config.toml
crop_scale_min = 1
encoder_norm = "rmsnorm"
encoder_mlp_ratio = 4
encoder_parallel_block = false
encoder_num_experts = 32
encoder_expert_mlp_ratio = 0.25
encoder_experts_per_token = 2
decoder_width = 192
residual_init = "none"
adamw_lr_other_params = 0.0013
batch_size = 64
epochs = 8.8
weight_decay = 0.03
Rows from block 11 of the encoder of a small masked image model, named by matrix and row number. Rows with one number within an expert belong to one neuron, the router's apart. Each number is 128 + 32 x the weight over its row's rms, rounded and kept within 0 to 255. All counts start at 0. Numbers have three digits each.
After each expert's rows are labels from the 100 images, of 14976, where the router gives the expert most weight on average: "colour at peak" is the nearest of a few named colours to the mean colour under the peak. Only what is clearly more common there than usual is listed. The data: photos of plants and fungi (iNaturalist).
# router: router (encoder.blocks.11.mlp.router.weight, 32x192, trained with AdamW), inputs 0-95
# up: expert up (encoder.blocks.11.mlp.up, 32x48x192), inputs 0-95
# down: expert down (encoder.blocks.11.mlp.down, 32x192x48, transposed), outputs 0-95

# expert 8
router.8:112168147096162106102160091131165106093081085158157094166085087102085097161090160131157089147152090096089104106102105101157110091097155174164092171162099167101130089161152160172165089137111162150133079106089092130161158093098096164107157166161154084114092128102171093099132157089105127104
up.0:102087151167159118129166149162182116140135147169140130182084102121106124153133078123062156094147094123092148095191144108178108150077140141121198130192129127133148085140109170163175096140131097077115171203154112166129040085148115103149161142133111124124146133087101159153162115096101098103
down.0:124137138143145098106143150102106081102174174205102169137141181065120088122168079183125191130069149157111093100150127120162147123101144155197099120103162111165130080158145126177083173115094128065095153085161147125143123135110175116129117086109106093125177107144120139122096108179130066112
up.1:144187150144132096116160178105112123116143132158189118160154054200154113103165142110144090105125125101157196105089105143105125153109129114160135085138105080187130114074060162114117193080126184141169148131125141152190149142133082066125205129166136186156092087118118132121158050103091182148
down.1:107165131110116108131129150124121168176202191152082131154138181101111170103167077167145179121059130111159110145126129098169133116178106122123065084083145139127148153175157138156117188109108133120075135096186157093101082154175133087087115120094112101121134106154129121159131125159171148100
up.2:097095119179078144112120111123081204131130190089128096124088150129159115096129146131107134163121139189124135135101117099123163081145139106126139147140155135174177214117150161120247125171172176138119107139133104103120075128134149152121096117113122131070111132101136170125142101138133172116
down.2:138119139079130104129102154134065096090183145110075140174133136084120117127138119154104154122055083084115127159172116109165135137110147125108102180058129108114209135131160095151088119135193110132126153115159144135113113139166053082092138162065049041143130102058103090155108078124096105129
up.3:120102112106154148042181077141077168134182103115168099120153150144132090138179143109105179112150190113138157114083157114162114101159173184073124094163128084110121084117064144144117159171144195109083120138113093157133090189074149101132130147117210148114165136140079168180127140129102118186
down.3:134125070101085159102152119118143156149159172116073118171131172108097135101150109110130129118090108087172111127156113116142088149206095178111128109121132146066081119155098121146095200068106134083082074092116120131129138135185103092078092165123134161133092109147197139132111087175182139109
up.4:125076083089137154103084168160142112110101098107126133135148181123149108123085221112119089108108182108106168165148103169169106117138118098141126052067201086118137151102130132150112154087118062116115155107141137144155127141162104113081127124143103069169092155149133133148135084162114176146
down.4:128069131151108158109166178148091149151195179143132137135144104140092117102143082137122159134056120086131087137152119103112124125189134113109080112179076179101157148171142144203103171078145151098117100127155102127123095153174107096122108134130128154120123117147149139167090106163130124102
colour at peak: black

# expert 19
router.19:153157151111146099136155082117161097092093093167166087165104086102086077155104173132157098101147088107104132118093083106169108095095144158175102155168086162102104103160175150149160095163149158136129059095102095170156156092120090156076143156157161094095090091093177097117124165095101121092
up.3:128092164097111093128131180145114089127195160121142165152141101161150146073224149074118128131102149141119101123104089103140107133132072145117148090126145112093125152078120097139124167188112124123142093100115138119147098157138140154111075154135157141145100092162117159209150133135113102156
down.3:055113161044090163145108098119099179114205148151076160144099168091160097153136045137110085139163081138143113143172150153110106109162099114105110135159141101164084145116133182156127141123118111167157148142121104105075109172158114064139151109206095140123149175177126155172137150163146114116
up.4:143132148141060158094102132162140162137119162120069145120157170130104147119136114125111103154154165191143156123128099094105118126157103117129112132153159124170132132177176150160158117142118154126118121126129113153147110159148188113177085092125126184113116111135128157174095114150129169134
down.4:081132123099124172132159112119089182175195176145127148115165147143070137085160078074183140156094101089146148109163163144111126114165073081085060095121100102121071128078141161125143107114114153165171140138160108117085079159122121132154079102147116130177091132174120183133114131156139154141
up.5:116158115191131168095098127118163112131134150115109152134154104147137028157127155139132143125088130108174089159199127140125208129150125148152135121126121107149162124106114077128129234064131108088172157082104165135116194180142111116122175109109123075115123099153112131149142187179198127126
down.5:089125147126103176122110095129099170128200158127047132147113141118142109102189042136109123120157133160140122156176161133103094155155107086076079143154173129103130160115119116160136137140106127155136142168128104175107095199172171074161140111194145154149132101165116117113068157127165146133
up.6:124092130123127152127110144086147127150142205099122157182110124194150107129126053157093104132116177198149129135144105087147159151095182059129101161136115135118137239185139208131087136107135137120045134158164139092150112115121135135130132163129107145134174128162170160120082128133172166117
down.6:071145147124150147097098131080122199155150131125098161144193158114108162189228014113117109147122110123151145081147149119121134143164146126069107119128092098179119154092108148153131119102120114126145201142152125107108136186129119110162129103148145126190114081151163187115074095126099087096
up.7:162161132150117146159076110056058128077129134132117166129165145179177104180117070152091138160118178184126127154158108147079101109168157074130183077161173075126110135115093100152101112122158120167153117147171121107097088142156099092134108121129116205109144119144125153166084110146147169106
down.7:130116140134117148126096104084138174116149186118103131130094176194149086119157063105110103168149125161138094137141144118059139121159105123107116159154190126153094130038113152180107159109124131100100174088165162141096094146166183130092162116154122176143139094131129110125140124134178160098
colour at peak: green

# expert 23
router.23:071162089102150097171174100084156110092113081168118094160096102093086120158102155151156094086076090100082077128107112104185099093088134153147081150155121160089124110140152145175159084128172155180194137090097083129147143115078095147108094167157159104138102101094151098119078161102103096108
up.0:120082095117133087120133139139092133165113136090099090107097179132103117100118087128077200172110166156098192126155150138085135135131155106161124174072125148114098137137111124148097097159130141156113112129114069150114090171164107121124104139136113152138124140150174148210120111140157182118
down.0:136149147143100150092173102173165098124171110106173155090123157181134123109136109128083111116172104078137126147146128078139117099132133076076134082188080213109115161072109136122192155064109160141147150140136210055097099164091130144135142161161114110114078102138059111106161177137158134166
up.1:073093092137114105178111156110139076133150120154074185122115131130144117145079114142160128119074128127093116137171080140147101122093054138168079107099178122149148139121148153182121114177152124141176118118148092150094103162128113154093057126142128188113088093159149160141086125143122123109
down.1:154166153151112166075217094140122081109106114100201072129131168199157091147146167140132183103164065112160109120120120057119186144187119107118179107161111161123108145077073126137117165107109172116105151135131172135108155134093105137082132167096133132122115115128064112127117196119177133160
up.2:115169104105152135106142072070119121127155127110117048140133171108115140097109156072119166110172172137084139115153115168166163125157128115036139101112145140135059109109122140103142156093143070171129125107130119164107086107123151164193062121127137107104152122089146116142109138118104140117
down.2:144153107140137131108146123138149098162175150122154081094147145215149105105117114133091118148132101120129098154132151081152137147159108085121116074136048183141141191072123097088158174063125161159109174144168169086086110170110101116088143187151136118140080158161088125082133183138177133131
up.3:049135102178163143102102104126111201088122111069090139171153169133152157149093176110125106145164112069088050064121142178127058145121157155151106114112180103158170059126134122142144145191072101093116155146103107087116149140178175124165114160173185137108150163150153142123118131113150158115
down.3:189164131107078138142088127134084114125110111123136112118153085111149136157066206130150082100121130076109140137173157107146117140146148140124223079133151148142134067171169142077090037120125151175108154173190162138157194065164112147121107168107145153092120137090109128129197154119139069158
up.4:191104158111078100115057102128152097159186176138099122130097108115095117128102133153089127124126105138112130092178087123056151095128121134169138143078179118121161128162169101172158136130082198107125190134152104121136121118165114115122174109142116164115133167114117224112167068102126128165
down.4:146121139136133140109153108156134093162154180089153120113132175201136105124116153121070142106144090124139122135150156089136174154174145074073135077146073161104124177102110124062179157095132156133152166120141153102103132121128153129160135212144123168124060123136076104087188189107159125144
colour at peak: pink

# expert 30
router.30:111146124092165099154162086098164081092093095171146100173103098090094113159090159140177111082115095091088126109089091096177122098084134175164092166174094157090108086153166132172151084140172165147161077091106074168167161091128097156101135160154166092149096104095145107145099157080080113107
up.3:094099125121097151102115177143072206177179135092126199136151141112149148113110133106157111153179193135174101142156160103081099140184098054070145113143200114162139139098110155134096148123111081098152125182092113105166098213117134130183126124126073156151170167120121155122127067121181175166
down.3:168124182141129173129155120109084088115180104174126151137130114163154151078164072095126138118111166165183098136109146147141184115166119138105160095095156055127120134115118030160057111092146123169114140089187141151106163143094172114121104123180125167183106085133140157090185124152134093114
up.4:124129109131157105152086169173154187172067107090147119132108124129148084162157068090185089075185105082158157129118116137175155110124107070115083124044121164122140128116148103114121112131102128148109162118086117182150071141108122158121157150127168196076138129095152124157110117124155090179
down.4:093105154093094139145035118162084152101194168120140135140117157198073107154151144078092134140133121116156128091153171107108108094120168062141099082130109132171082203102113145140109162144106140139053122103160133102127097148141161057076147114150117121107157160153114160128129095230142169081
up.5:072191085168125133153134173146131130088099145120102070181173162099117138112138116090128117160171156130158140119173101147174141187088145103165106107096156175124094157140162053127115135172137169076112140151114132117144133200150105070160161114072116129141094203117089144132179097130136096153
down.5:116202148149067167137070108138087184139167199158126136098099155156101152099201114141112127105215089084150157127158163143117161116162126081121096113146115121157078155115071166164120156137090111147106109121168174144125149196119150062114148080171113150131109113164150148086096087172169181130
up.6:126108122170150092151130168157092109118077105157122147049062154109126102128113130108086093175137140101153093074183140136095170203098130124151103141107118108101118169120198122106182122124089164148139193157117101107128150134094141152108103122061125173175127073155135080091095165141183085131
down.6:121168160116102162146069128157091106123221160121133116130142184163102149072134091121077096144134115137196159110131168122154113097108143127100108141169110103136112171173118171148132177140098132096091121093162122067086066151164122093137167135134083102125134141176110197151138084199126193127
up.7:088138119164110147171196146102114091186103201130198163161127129155112146140136105118147139112083149104116090100063100136128149162140057117125088115084168146105094161086096122108160135057098134125157070131110162129082119179121110132123066172150183109134128145116124162159168093153145102123
down.7:102144143102110156129098090143065175099205140135079135096104178120117127165170150161061099150134145100178093071140168112122144105177133116092094110146093162160099143117137169159127130114093129084076127036130207121147159192193168119103122109123067142121143140181103148095078114229149178088
colour at peak: pink

# expert 20
router.20:117155157108166109147169086135156090097099090167153091145110088078100109161107161106177097102129073105088100115085095103167088095091147168160088162149093129113086104171156137160152087141125173165153121099087089151170169093112083141102141157168173092138068134087164088121114180093113106118
up.0:082159132080111143135088108122140154165147159093091145128122117084129131164188144103077104078115131132117138069184119130134153089173174145122057113086135144156134095168109175134161156160091127116131159128134139079105091150128211206175103087150133154102128115161109102141149088123122154126
down.0:142099190090110170140118166149098128153188149112091117148123153134122156109158104143135099121084180150156097181114127085124111160111079071126123063164126042190088172104087167166128110081107096130147127151163131138120097194159112084068157194154103152123103128160173131158088141199158133119
up.1:108140107133121106122078136111150167118150166121105119113145170163155137091083064118083190158183103103121122094167141100141118133148094018127064095166190115149124159157116155132153155120165131128148117099168145141125122197127097117090080172122168133158088118127142140143190162134113168113
down.1:098128151155064169100140194113129115161190196133155132125125151141112132107123203118126168106123076046161104149130144078153158134098109102128140138149152109191159131111134151204083137116099131111131089144126103073123071173165149131138107127127118097104117100142161182178132110168156141098
up.2:179054114080155114137063155115120112146102059055081097139103168119093112098124128166148130084102192115127080138170087117121117117096100113111114183143194142112124150153125109066056109145110090120151159123166139085182098094122070088124135155087137101166126176104130200171112118100118132136
down.2:147109139126072186162092082077121169126168157154125160127108144178085143154146096132113115126140119110198094157168141057127117127136105083152132067150166127215115147149118151174102161115072104144119102116129177132087103183177159095132088112143151144163087117181147182126084129181151175146
up.3:154043159175135124151086161107136133142095159157143094118120121104097161120086107112132114132181167139130161115133132192127137143112126120131135133157110146067117152078112068106140102174147112143085132135098178110126104203125107111110124065152158136117158173088055162115081054187113162101
down.3:088112149160099148134092162118138179168191150114135161147099174164132130164186102110126107144154112152196063173126122069141155128157085128137130135165125113180143173166083133161110145086080125150067120175106151091066074163139146094093141138157141135110100081194122142111085097175183167112
up.4:137119137130131147077111155148147107139113120119067142136106161154094112125122075167117114077180164090155085177128177127202182147171100082163157141144183055150150134111143130131163144092132165137126131085151109138030105083132128120086156129139148131137081128127133139126090168122080083102
down.4:116063125161111162157104138110114163137215190122124164102078160148139147137114056078123120111126122143198128114127142093139133124142112114136153118164133151147161146138137106146089172144108133114099110115133122131076076186193174111163114127149150181141064121202167157112130147147155197092
colour at peak: pink

# expert 7
router.7:110170136121163087114150090108152088068084097159150080136097087101099127155106161093165097115142071119064130095082086147168109082081158176127093163172086154103124106164160152160168075138157171165142099101096100131154169082128094150111151144153169077138082134106160081077105162102086120093
up.0:128092159170158201110114148174164130136107106127117080102101139150195142197201120076090109132088167158116164054147134139134118079106105152122133077163137136104183166103111105051122146088117135164164074130129151196110132176122169083110164084209122192099075189122136158065098136111145144090
down.0:111129137121056161152072079127122193114194144149115148100139143135147124115151075144067154126140113136139115192127120133164169120121096121146106014207154118160121161138130165130163186093115133069106147098164140153093050151133088098156133104136128166122100086167174138172142107120148159079
up.1:068140184135164149094053172140138144133089141156072117121165113096179194137135055136122159123147121087125069129133132100145114142120136134142093142098127169118180139078142164183094150104153123137166155163082157158130067145128108123170110166147164156125105117100115119110084141128205136143
down.1:137100171127065144189100101109080168119179133165146178098109147148149129119193047168093104106124143153172122148128153118155175114154146147103127116137111155147127142128136115138119147066125127132114048106193147158115069190126133103126126074125189203181028073156120152132095127163139103136
up.2:060114166136122181152151145149111186161152112035094096161154153110141151135083100114100162078131143133187143134114090172138153138127137150146140065130150097185103158109112152105162148103121156110123166070106140104174154133128081137120180148097118130118098064119125163134126124111133124100
down.2:126120176121095106134115091152154180160193188131128145116108212132150098116183111166058154112159111087128078147113160108150131106119115130130075082166103162162136186096126167159137171090124101116117086127150095107108094184134157122123106115132129157126109105174180113144069075167144139065
up.3:121100112111045143220103141120132176132116179096095151189094136170152130124115103135064133122134159126150073183152145087116177106182070053187115102127114090120129170097183084120073170073107149151169112125111124147113111183116167132098111091165101144084129125147174167080152090165115149102
down.3:131138094090092148165150130184128174148184196156157141124133160149182089131157061121092133134108138114129135152138129123132148073151112093144100114152131106140159202137155140165096183115094111154109094080103163141070093141160138093082119129114139138100142105126128145116116127110131168119
up.4:125126144137100179062129118106085180151145120080129124126190115138152154125148160091075088122131169153102116134119124069201126130116150125182120095116162083122114137203135088131142087106092153098132126151106138139177140176138135050161124113129088128137103070121132089120171125170082194208
down.4:123181151073151124084098068125084149102200188131112126125129174107129088072156074088079123142107127127117074134128152112133154138158139142121084089165140168139132162116133078165124151099192173099164091135138127152090081175145141101150141090093144125156085056173111117148112112165136154136
colour at peak: pink

# expert 17
router.17:108157115107164117167154085120171088087097082173146075145081085090087124156110153117153108103137061098070112116085082114174099100079137164160094176170091159077105121166157118166160070117159161167136121101092080179152170101099081138098129144159163094144084113105142100095116178112088118113
up.3:075147117092070158130110124070091138058125126069061103082116140166133187173126155143101113116104134189155105133089108187133150077074161124118141154130106135157179107094136127113186137148051061115084106155137164146141064076103122109096119104084134111168163132123179185153139119114109126093
down.3:101121151115080123136109103162116164142188132187134161137119201138123124099186119093133102125138130051169120082127150144175138090130128171130075114143155164141099182103141144176092123084086120105089093187147146074112095176183160100121143175141147167095149103164157137153122154195145200102
up.4:127129124131140150170152113119137107139192123121068143130177200100118053078123171166140156139099131126104093139117160080145169078138163116115100081199127148143092071157119103087116097166113130148141091152141068099090153082102091103174113115124116121185123117138109140128098099138124073101
down.4:121104147067107142144091098142090162130196179197114166141089153126099122087156124119093079084149106090163086086137162127127121117107153111139097116181123137165134117147157169188126131097127135154085121132178110118079114159149160112143143104219138172082136100188111141147100112213117145111
up.5:184152146145118143137140148058130131128139185108096137063099070169118166152165106115181192156096179146137122137121166156125095137178155094171131130130149071145156141137107163140092145114172169149087142086164173165103142110137141071125135145128084173131180118148127124093083123132104136114
down.5:162127142095036146176132132172134185130180156212098177091125138125117104130176103148121092135068167085163144084138114091185128104097129126148115105164156141129073130143128119151101136097102099095111143122141122108092126211177140105132138091178038080126158114120131117080108093141130125092
up.6:136169159034115113108137171075171098149144156100147115155080121171135127074136121142084137089138167105186142081145093146099137179127079137109119133122155131153116139143086152114136206154115097098113088146162146174145130132115079100186107160129051122123151112120110111084193131132146149115
down.6:103136169125067184116122097144123172147232128167110159122159133133134107125168136077147105147126142066198102102149153115113110096112102101130140108147127172186136092103166145159136174052157111125142116150151188094086068134215118064130118117157112134192124120156160144107063120189118151140
up.7:111085112135061101129176153105071153162146184184143155098128134102135152093134103093098092156204199102163125083149195128076096133136110115101156126127173100127133197105174100099104190104126094147146172117142155197104049182123155106130119167104169159109164123142089161091115097144144105149
down.7:118105184120116135160094127161120171140160143177132152144144157115136110126179113130124132128129134098184108073139164123121131094103102153172156079162128153176100159118157169148105125080137126126091131152174141103085081173202157086139158130113138135122114085133097135148156130152118148090
colour at peak: pink

# expert 4
router.4:094145116112168095141155083112164091081096105165143096166110097089092108161098163135151093125167089107089084109091104111171067103091146161165084166149093152105141108161160157161156091126139166152145100100098090122170171102113090157089127181159164092137082118089176084107125174108101093089
up.3:120120145163095107115173116083052092082191113163123152116095151101140181167150098088168138158141102146141176154149093142120109138153163091109063088143177093146126145193109147153109164104118083105158137170086168167099141115095086087114131107117144104164156121139088136089139178148163124129
down.3:113167143158167129128087165039102161140182171135125139156118137135136111094143132093110153149129145060142090130137151166141115133176093115180100122155124093173158161093119151180111198104100131102127078094137095076085096163166128132107151088146126139109117131148161160105124083142150175042
up.4:108061085139103133116105107131123156067167166172188103138159156150167104144144102113136151144184176081138118098179206155096177099134123169132169130153196107138128070136157151147102169064147090069118088099074160141190110150135107116121078101135135144119186116113147127156119093120069074144
down.4:095147123166165107100123158077158183164175154134109109161127138198097137163146078117128210107124162117189122103142157114139150152175112079166083112121134136182132086095140133166111136075083139132128076129103104133070083158127123114072151150100094116155155138165153150096133134167132175076
up.5:074115133114129110145138096119098162159146101121123151122108138160124125095133146190111089105136105221158093083103144115178110141076069142060162101086117124190176128121099148111123195087138117127119111172157184129080165094146125138119104123116151130120091097097158082092076178091164144144
down.5:140159115161167093129132134053135164145135155121103137206102131096114121117152090121135201120101090139104110114084113146189128128221110085166109109140149127121168075135129157171093155117139138093151083062087117147097049193175089098115107118141104095173156136210151155136146109138131187111
up.6:160105180094087116154126140144129124129107143132191180123131136173130128083143135142095114138164198153177142101146157107123171116144127076092152107069142160116151121117135159104135192099104054169104116186119201098142160133136136104148162180053068143093161146161098083116152124139155142130
down.6:147208098157155137107150146083108172096189147109065167083113162127133138230141121116143176151099132155107107122107131187153171154135112100164172106159128128146132095188116165139145170183114088151131146119126104091140093147142135124120094110101103141143108129126134157112102186122074091097
up.7:113095135171171176115138142182156108151171139160183125109113120211145170100131162107117158141078143141191168108172113138092083072105172105117132116174104082153142181147070132121133197138072086131101176139113155113136156140130117074146113100056129100161141142160086043122127095185137155154
down.7:164171133178160112174161147085058162114089165135125134134119085126146136125149083115145162130143147083151086121191154084089165152204112066139112165133130110124106144148144181180080165076126098122106118044153110086123113169146153091076129102114112107114160158134110140128121121136120133089
colour at peak: black

# expert 28
router.28:098165124137145105131166093174152081104093092155157106057099104104107096149109141115158092126114100160092161094101121094132193091102170146138091160166106163096086094149155168165155094142184163170164126089112085116152148089092115158135153106147160089087104084092128115056118153107099070141
up.3:095096129091102124099082109153169153114145087158099146107080145152122125135162117082129110077128136111114092112157096095159121069177106121151178175122145149126132094109131104143076098096178141097094052137085104082094178157149133030112108127101136089132109108135114095153133112143177075077
down.3:098103142133118127158115129144198158179182178110057111123121127125120121090142186174066138162081151055095101148101104078136109157126131119145075088090149191074165156117111151204140161069056102075137130149080092138155136128126069138169082184123164116110130137158163150095093097143151153087
up.4:109141158110135132117084135184170162146086101122078114062125085130156079093092095129151127175108149109101159094134107112091150114123110154104133152155130128132141102100152174137152125133163128148155029145125137148149120085097138185155117078166077149084132175137141192150127117081143164154
down.4:100109176050102142100139126187123213135187127130118052122114092092094153127103123159107138180113124053085108178128149117151127140120095101154060178121175074156199115124143128166120126172155108127112170159111095135171154149093143127165105179145126102143136177122173185153097097110155146133
up.5:139135106175122103215131139103126090085120115164137103119109098139127120140150057136132181103092134166122090153133100110124189153100125131147146122144144135118144116111123083122106090194188130110224149087154114113120094111091114093164104089111135152162132075117057156140082106104123048165
down.5:148107146111231059128155115139146124069095090135134132113106103121126151146078146242169173161064101078095136143120085119156174125109135168113110133119111123092206119124129167110130154131140117118109110135085137128187166074113088148061164151108075093132127174130126100151144109105075134156
up.6:171117170111144078109146108169152137170166189100084086105100164137057074100132149142112126189120106132148093123102082090156088089124185145122158112130166134156161093088168155122129174180148152110147103185139062113109148108149152138145141166173109140141146115155109088089106148143116131203
down.6:074088141151088120163091092138173136171181155154089099121113118107109119072160209164056141144095110046066100124106088069167140139123129096153099132146152185102165159108097171148135173043089120109147122172102099145136126147167089112178114171128141132145103166154166143121090065132150161094
up.7:139186090132071083114122138126100106144164096134065125115143115167180149106159109166151074134105135094154119143140119158102093151172126177079124130155107156111111109156049114092075163127128146089163099168160087122173125148157106125142144134104136123096166162111105132071092138137148167134
down.7:065107133124115143173104123172184148159180147163078092140131136134118144060149147146056149170150146060083114168114080058166146160118096109126094123115197171099196167117115143159152171071115146099114114157094099156125156156141119127120053171106146144148113134165150128154096082133135122109
colour at peak: orange

# expert 2
router.2:100151131115169087086166088107175103097079082152158086156100088095104126165089168098164099136157090096085135068086083119144110096102167154161097168149089154106115077165157161164154097124112151152138074100089095120165160097141094159111146149171158076120103119108165089076134159085084139093
up.3:108104177135047145097135068131086149190177159112125161052078152071143149106155082144119171100152130156202131103180113092135067125153131108137100141116065112099144140148150139148117102093138104117138097090120150048089170114151184150117129133110112176189095116189195135181166126166124173222
down.3:108100084106133122105104136145112124136172213117103126165159190130136120128157071104109136168086141148162085141159131095121141144151125119129078084090154127143102190173141159148148138105117141133084105126120128091131116179127129069096129119044098146132074111145203114168164108189168126106
up.4:107133111171188149196151118140146140131106115098063114087178105136176112094111105153139138151098171148167117144123124143176181106068160079129144160143125165079151112112129148118130102086113108088089118167091132157141163077099160174119074105147163173122124153123159113106053112152155110144
down.4:116152156111116166094146133130102086109206169148100093096155211143118116136167079166071140129089107084160107149181154094121079156184113134127027071113100115116081178155131139153082175090119121110124170114121096120113080170117069092096106164113066141136136097114177123175145126161108144111
up.5:123148140138130109141032174137094177119140149217098142157157087104107114080214128100148130125165161105105143117104141152102170125147086109141104133072174101184109129101117123162096121176068096054109023128098117113146127095109119136156101091139138146162147085133149153148123096073113103106
down.5:129137125096102152092136108130074125164195138134114106155132199112113074121163086138131160142140146138134134174116180077114137126168113137118136100171133169146118125200137126100107130101120099136105092094170117104132139149065103075065102168124080134152090132168147091121091136144134104087
up.6:120112138127102136130174165154070117166127115141136108100124144114127095128120160167102125132086141145176129109119159104157125117178139110088127075126143193161136191141111134143154135108149127138103177161147132133156127110134143181170130120050089127122119041144080132142138126096115076167
down.6:155166111109127116097162087142150153105167163139092132116146153126123135132157076122095147161078162166136098157099135151150125086164065168169090095127116102123031151180140152187124167167134112101077113083171127123111087157093125072109130124105073136134107156070193140114105197177102110121
up.7:099102143122113090124073126103136138134087125176143128126125116116155157144162164163189110121164079137128137108125104154090161091189112145108142104118157106115163109138110123140122068119101054138124077150150101166081144136147152087119092172115131141144139118199148122070208129119101151139
down.7:154131086105122184125134122151075126142176201159116130095126222095160134156136082136078141156111149099138136113155159115169128096176132146131062133128123116161096121186114160188130148073089102138113112081140109110142064142107136104059113094111103147101097091121168097159092099158181146096
colour at peak: black

# expert 22
router.22:110147131079170105122169094127170089087080087161137101162089104093099117157097171112168093107132092092093111095094097104161087114086161173164085169142094158093109103166157156165169085112122159172132122092081092147154167099113085162106130153158152093146105114098167092110130167104082142094
up.3:190190130091094142120152135100092125123101114186194101079076147159194197106128126077124109129103111087136093208089107156095194122167124153117081154139133130084118119164108134088144153067136104113136177134124110130177088120182122148185123126174104131072152112141111081149116100176113176166
down.3:107136095135068087062064136095077181114202218173139172138133139130124130126139059140100163160160143146136123144153173130127128143147142090078043121176168196149078168116142140166080142097160131089139078108134095100090149160159137111091098130124104155132126101121121146162111140132116160124
up.4:105101150081106157099104175100131105149177108116079108153144148144110072130105125134121109158140085087161108128143092072101092167180109116069111137124131137154202093199173155123140171085184144147074170146207187146165110155162098114097070075088137182238146147086094140099083116124154174152
down.4:148141136122119133092044081102129164138165185157085123179074173121183122102135091112081118162136110100130068123162182134111123116131136049097137174188146202167126145148137092150139137046126152128113076119093104130128061151144136101076103061100103162129186075160161111136113174152123164085
up.5:135108127044103140043154174089130129178154090151093147104111179102170139103119082177114145127123100112170127116153061092113140130161161109142133124156133112137095134068152114078059141043119156077107164182074090128139093151125130094143157135074128193093106120133097194119160158111140157145
down.5:114114084117090090081091122085158173127157185139143155155141155154111096112143104115102174132141121116113120118168089096066158123118135090139073133189094194183141154112164144217121146133130149122117109130121121157126124153148158125102110107111109148128092144138134078104145100156122159121
up.6:166142104152125109134154174074110149089123125053122154145188095097175136103100121197143123144108082147102122116121188119187102160170126123104166101127114143115150097138110115125102166181137083099103102168174159103125083101147118146148091155097138136132124113145083099094128187102145144148
down.6:117151144114052097113057154117097191114241190109106155129142158113196119117099084143113125164127166116143114107177185113128151122190118090145104143185170162072143141127131120183127151104131154113117108118171166132128080182159107112087073146085086153158149091128127126122123113162156161111
up.7:114124162095119168149168145097084151185116140084128135108115081196119144109091136113193121117137173065153148098113149118106152149186105125088183133071123134098157101125145094132099132074137153140054154170110151181140129185112165157139174106096092130094083117148159164124199150118164106114
down.7:121124099111106142097075123130111183117220162131135149165136175131138119097148092106080152150128102082162141098168159126122145137191164078146128111182137152126134107132170141156129137123103121131125115100161100126150094164197121119065096148096125171104165074139134123176124153154081129097
colour at peak: black

# expert 25
router.25:169169164102164111181164101153157089102093099179159095113085098104093121150130123123165103078054097118094145121082098094160214092093139146161105151170085149084067100142147129160152102129175155154131112088126094196143156104060106156099156090144156096136095095090140116113099157091107066135
up.3:199122144144133142081150177113108159127108174139131126112160144115129175106089057111142156059172136135083128074125097110128135184157160100125123092058159119145112164121189095179188107111137155145097078118146126216139087155153127115099122151176136131117190112212137099142138085091149163138
down.3:144122125149126107085122101077131171140206139127125117180161124122083152067108139089102093141162107132104130165099121101162075133123120121151092163133151113083154178134128123136146144119111114146065108166165121103130053179132135076123138142169144114145099147151170101129120144169133211129
up.4:110188106175154146125143097101109086105168119146109137132096140115138140141133037115173142121046102171112103135144139152107108097113125149131130134142166096140129133140115126180106106147182162118148122082179116109105110172101142118125098093143155160105115120120146175134006137135144102119
down.4:153094151076158088149144160136206101177089140167145113110171125086113081141099096172151161131101111102116150140106104109126170179162090153107102140122069163093131160117132126090137144104132124112160128137038140147151175106076098140110152117084061091176112118148093055164162132063089118190
up.5:133129189126125143133146171121119130170187132113161158166178090164155102145125161135140158134098097082110115075172141162123117156162166130140169119122070176120116104145132129144119086098129114103165119130093159177132151205166156147174150111180129159106146153159171069131095132137122118101
down.5:153138114138059109142075121076160191142186169136122120188155115137105173092133098143076114135180093114108148162102116094163090094133151129097084097095154127121167165126150117120142155100108122145071119161157155108132050136134099087115098153183146126175066106118163108131138161137135233098
up.6:152154115181066182132129183115153122112146167094111037164157091175081129175149079129123108145117144151183193141118137126161129195135130123120098117070161127118115100124141107108149091084208172153157100140111138160100145080137076101205094168135156138119154145164123082143156093173086121138
down.6:132121161122118137075089125101136164130167153150120129182122157160086133092147110114072096133164074105080156146116132118181061139086127143126063147153100115119122165118095134141129144087111162132093113159124182111129032133172094075085127140164151121157104117136169112090145141148123163128
up.7:166117112170132094111103145092130172132158140159125126180143076113152101141244113134073173100142156085127136126155073223168126120106169097111105107126157166100053123144138206171183147155107050152149108117084147205165076128069101106144165158164117126117155129115110201153154147128137130118
down.7:117107143148105138082103134081131201119158152161100131156130115157102159069104109120084095104170136134066141165067107109159080114156138122104074115125117136109166192127161127140145132098114125137082104186117131137124039133181106096123091154165126159126102126116168119110103151166123225138
colour at peak: yellow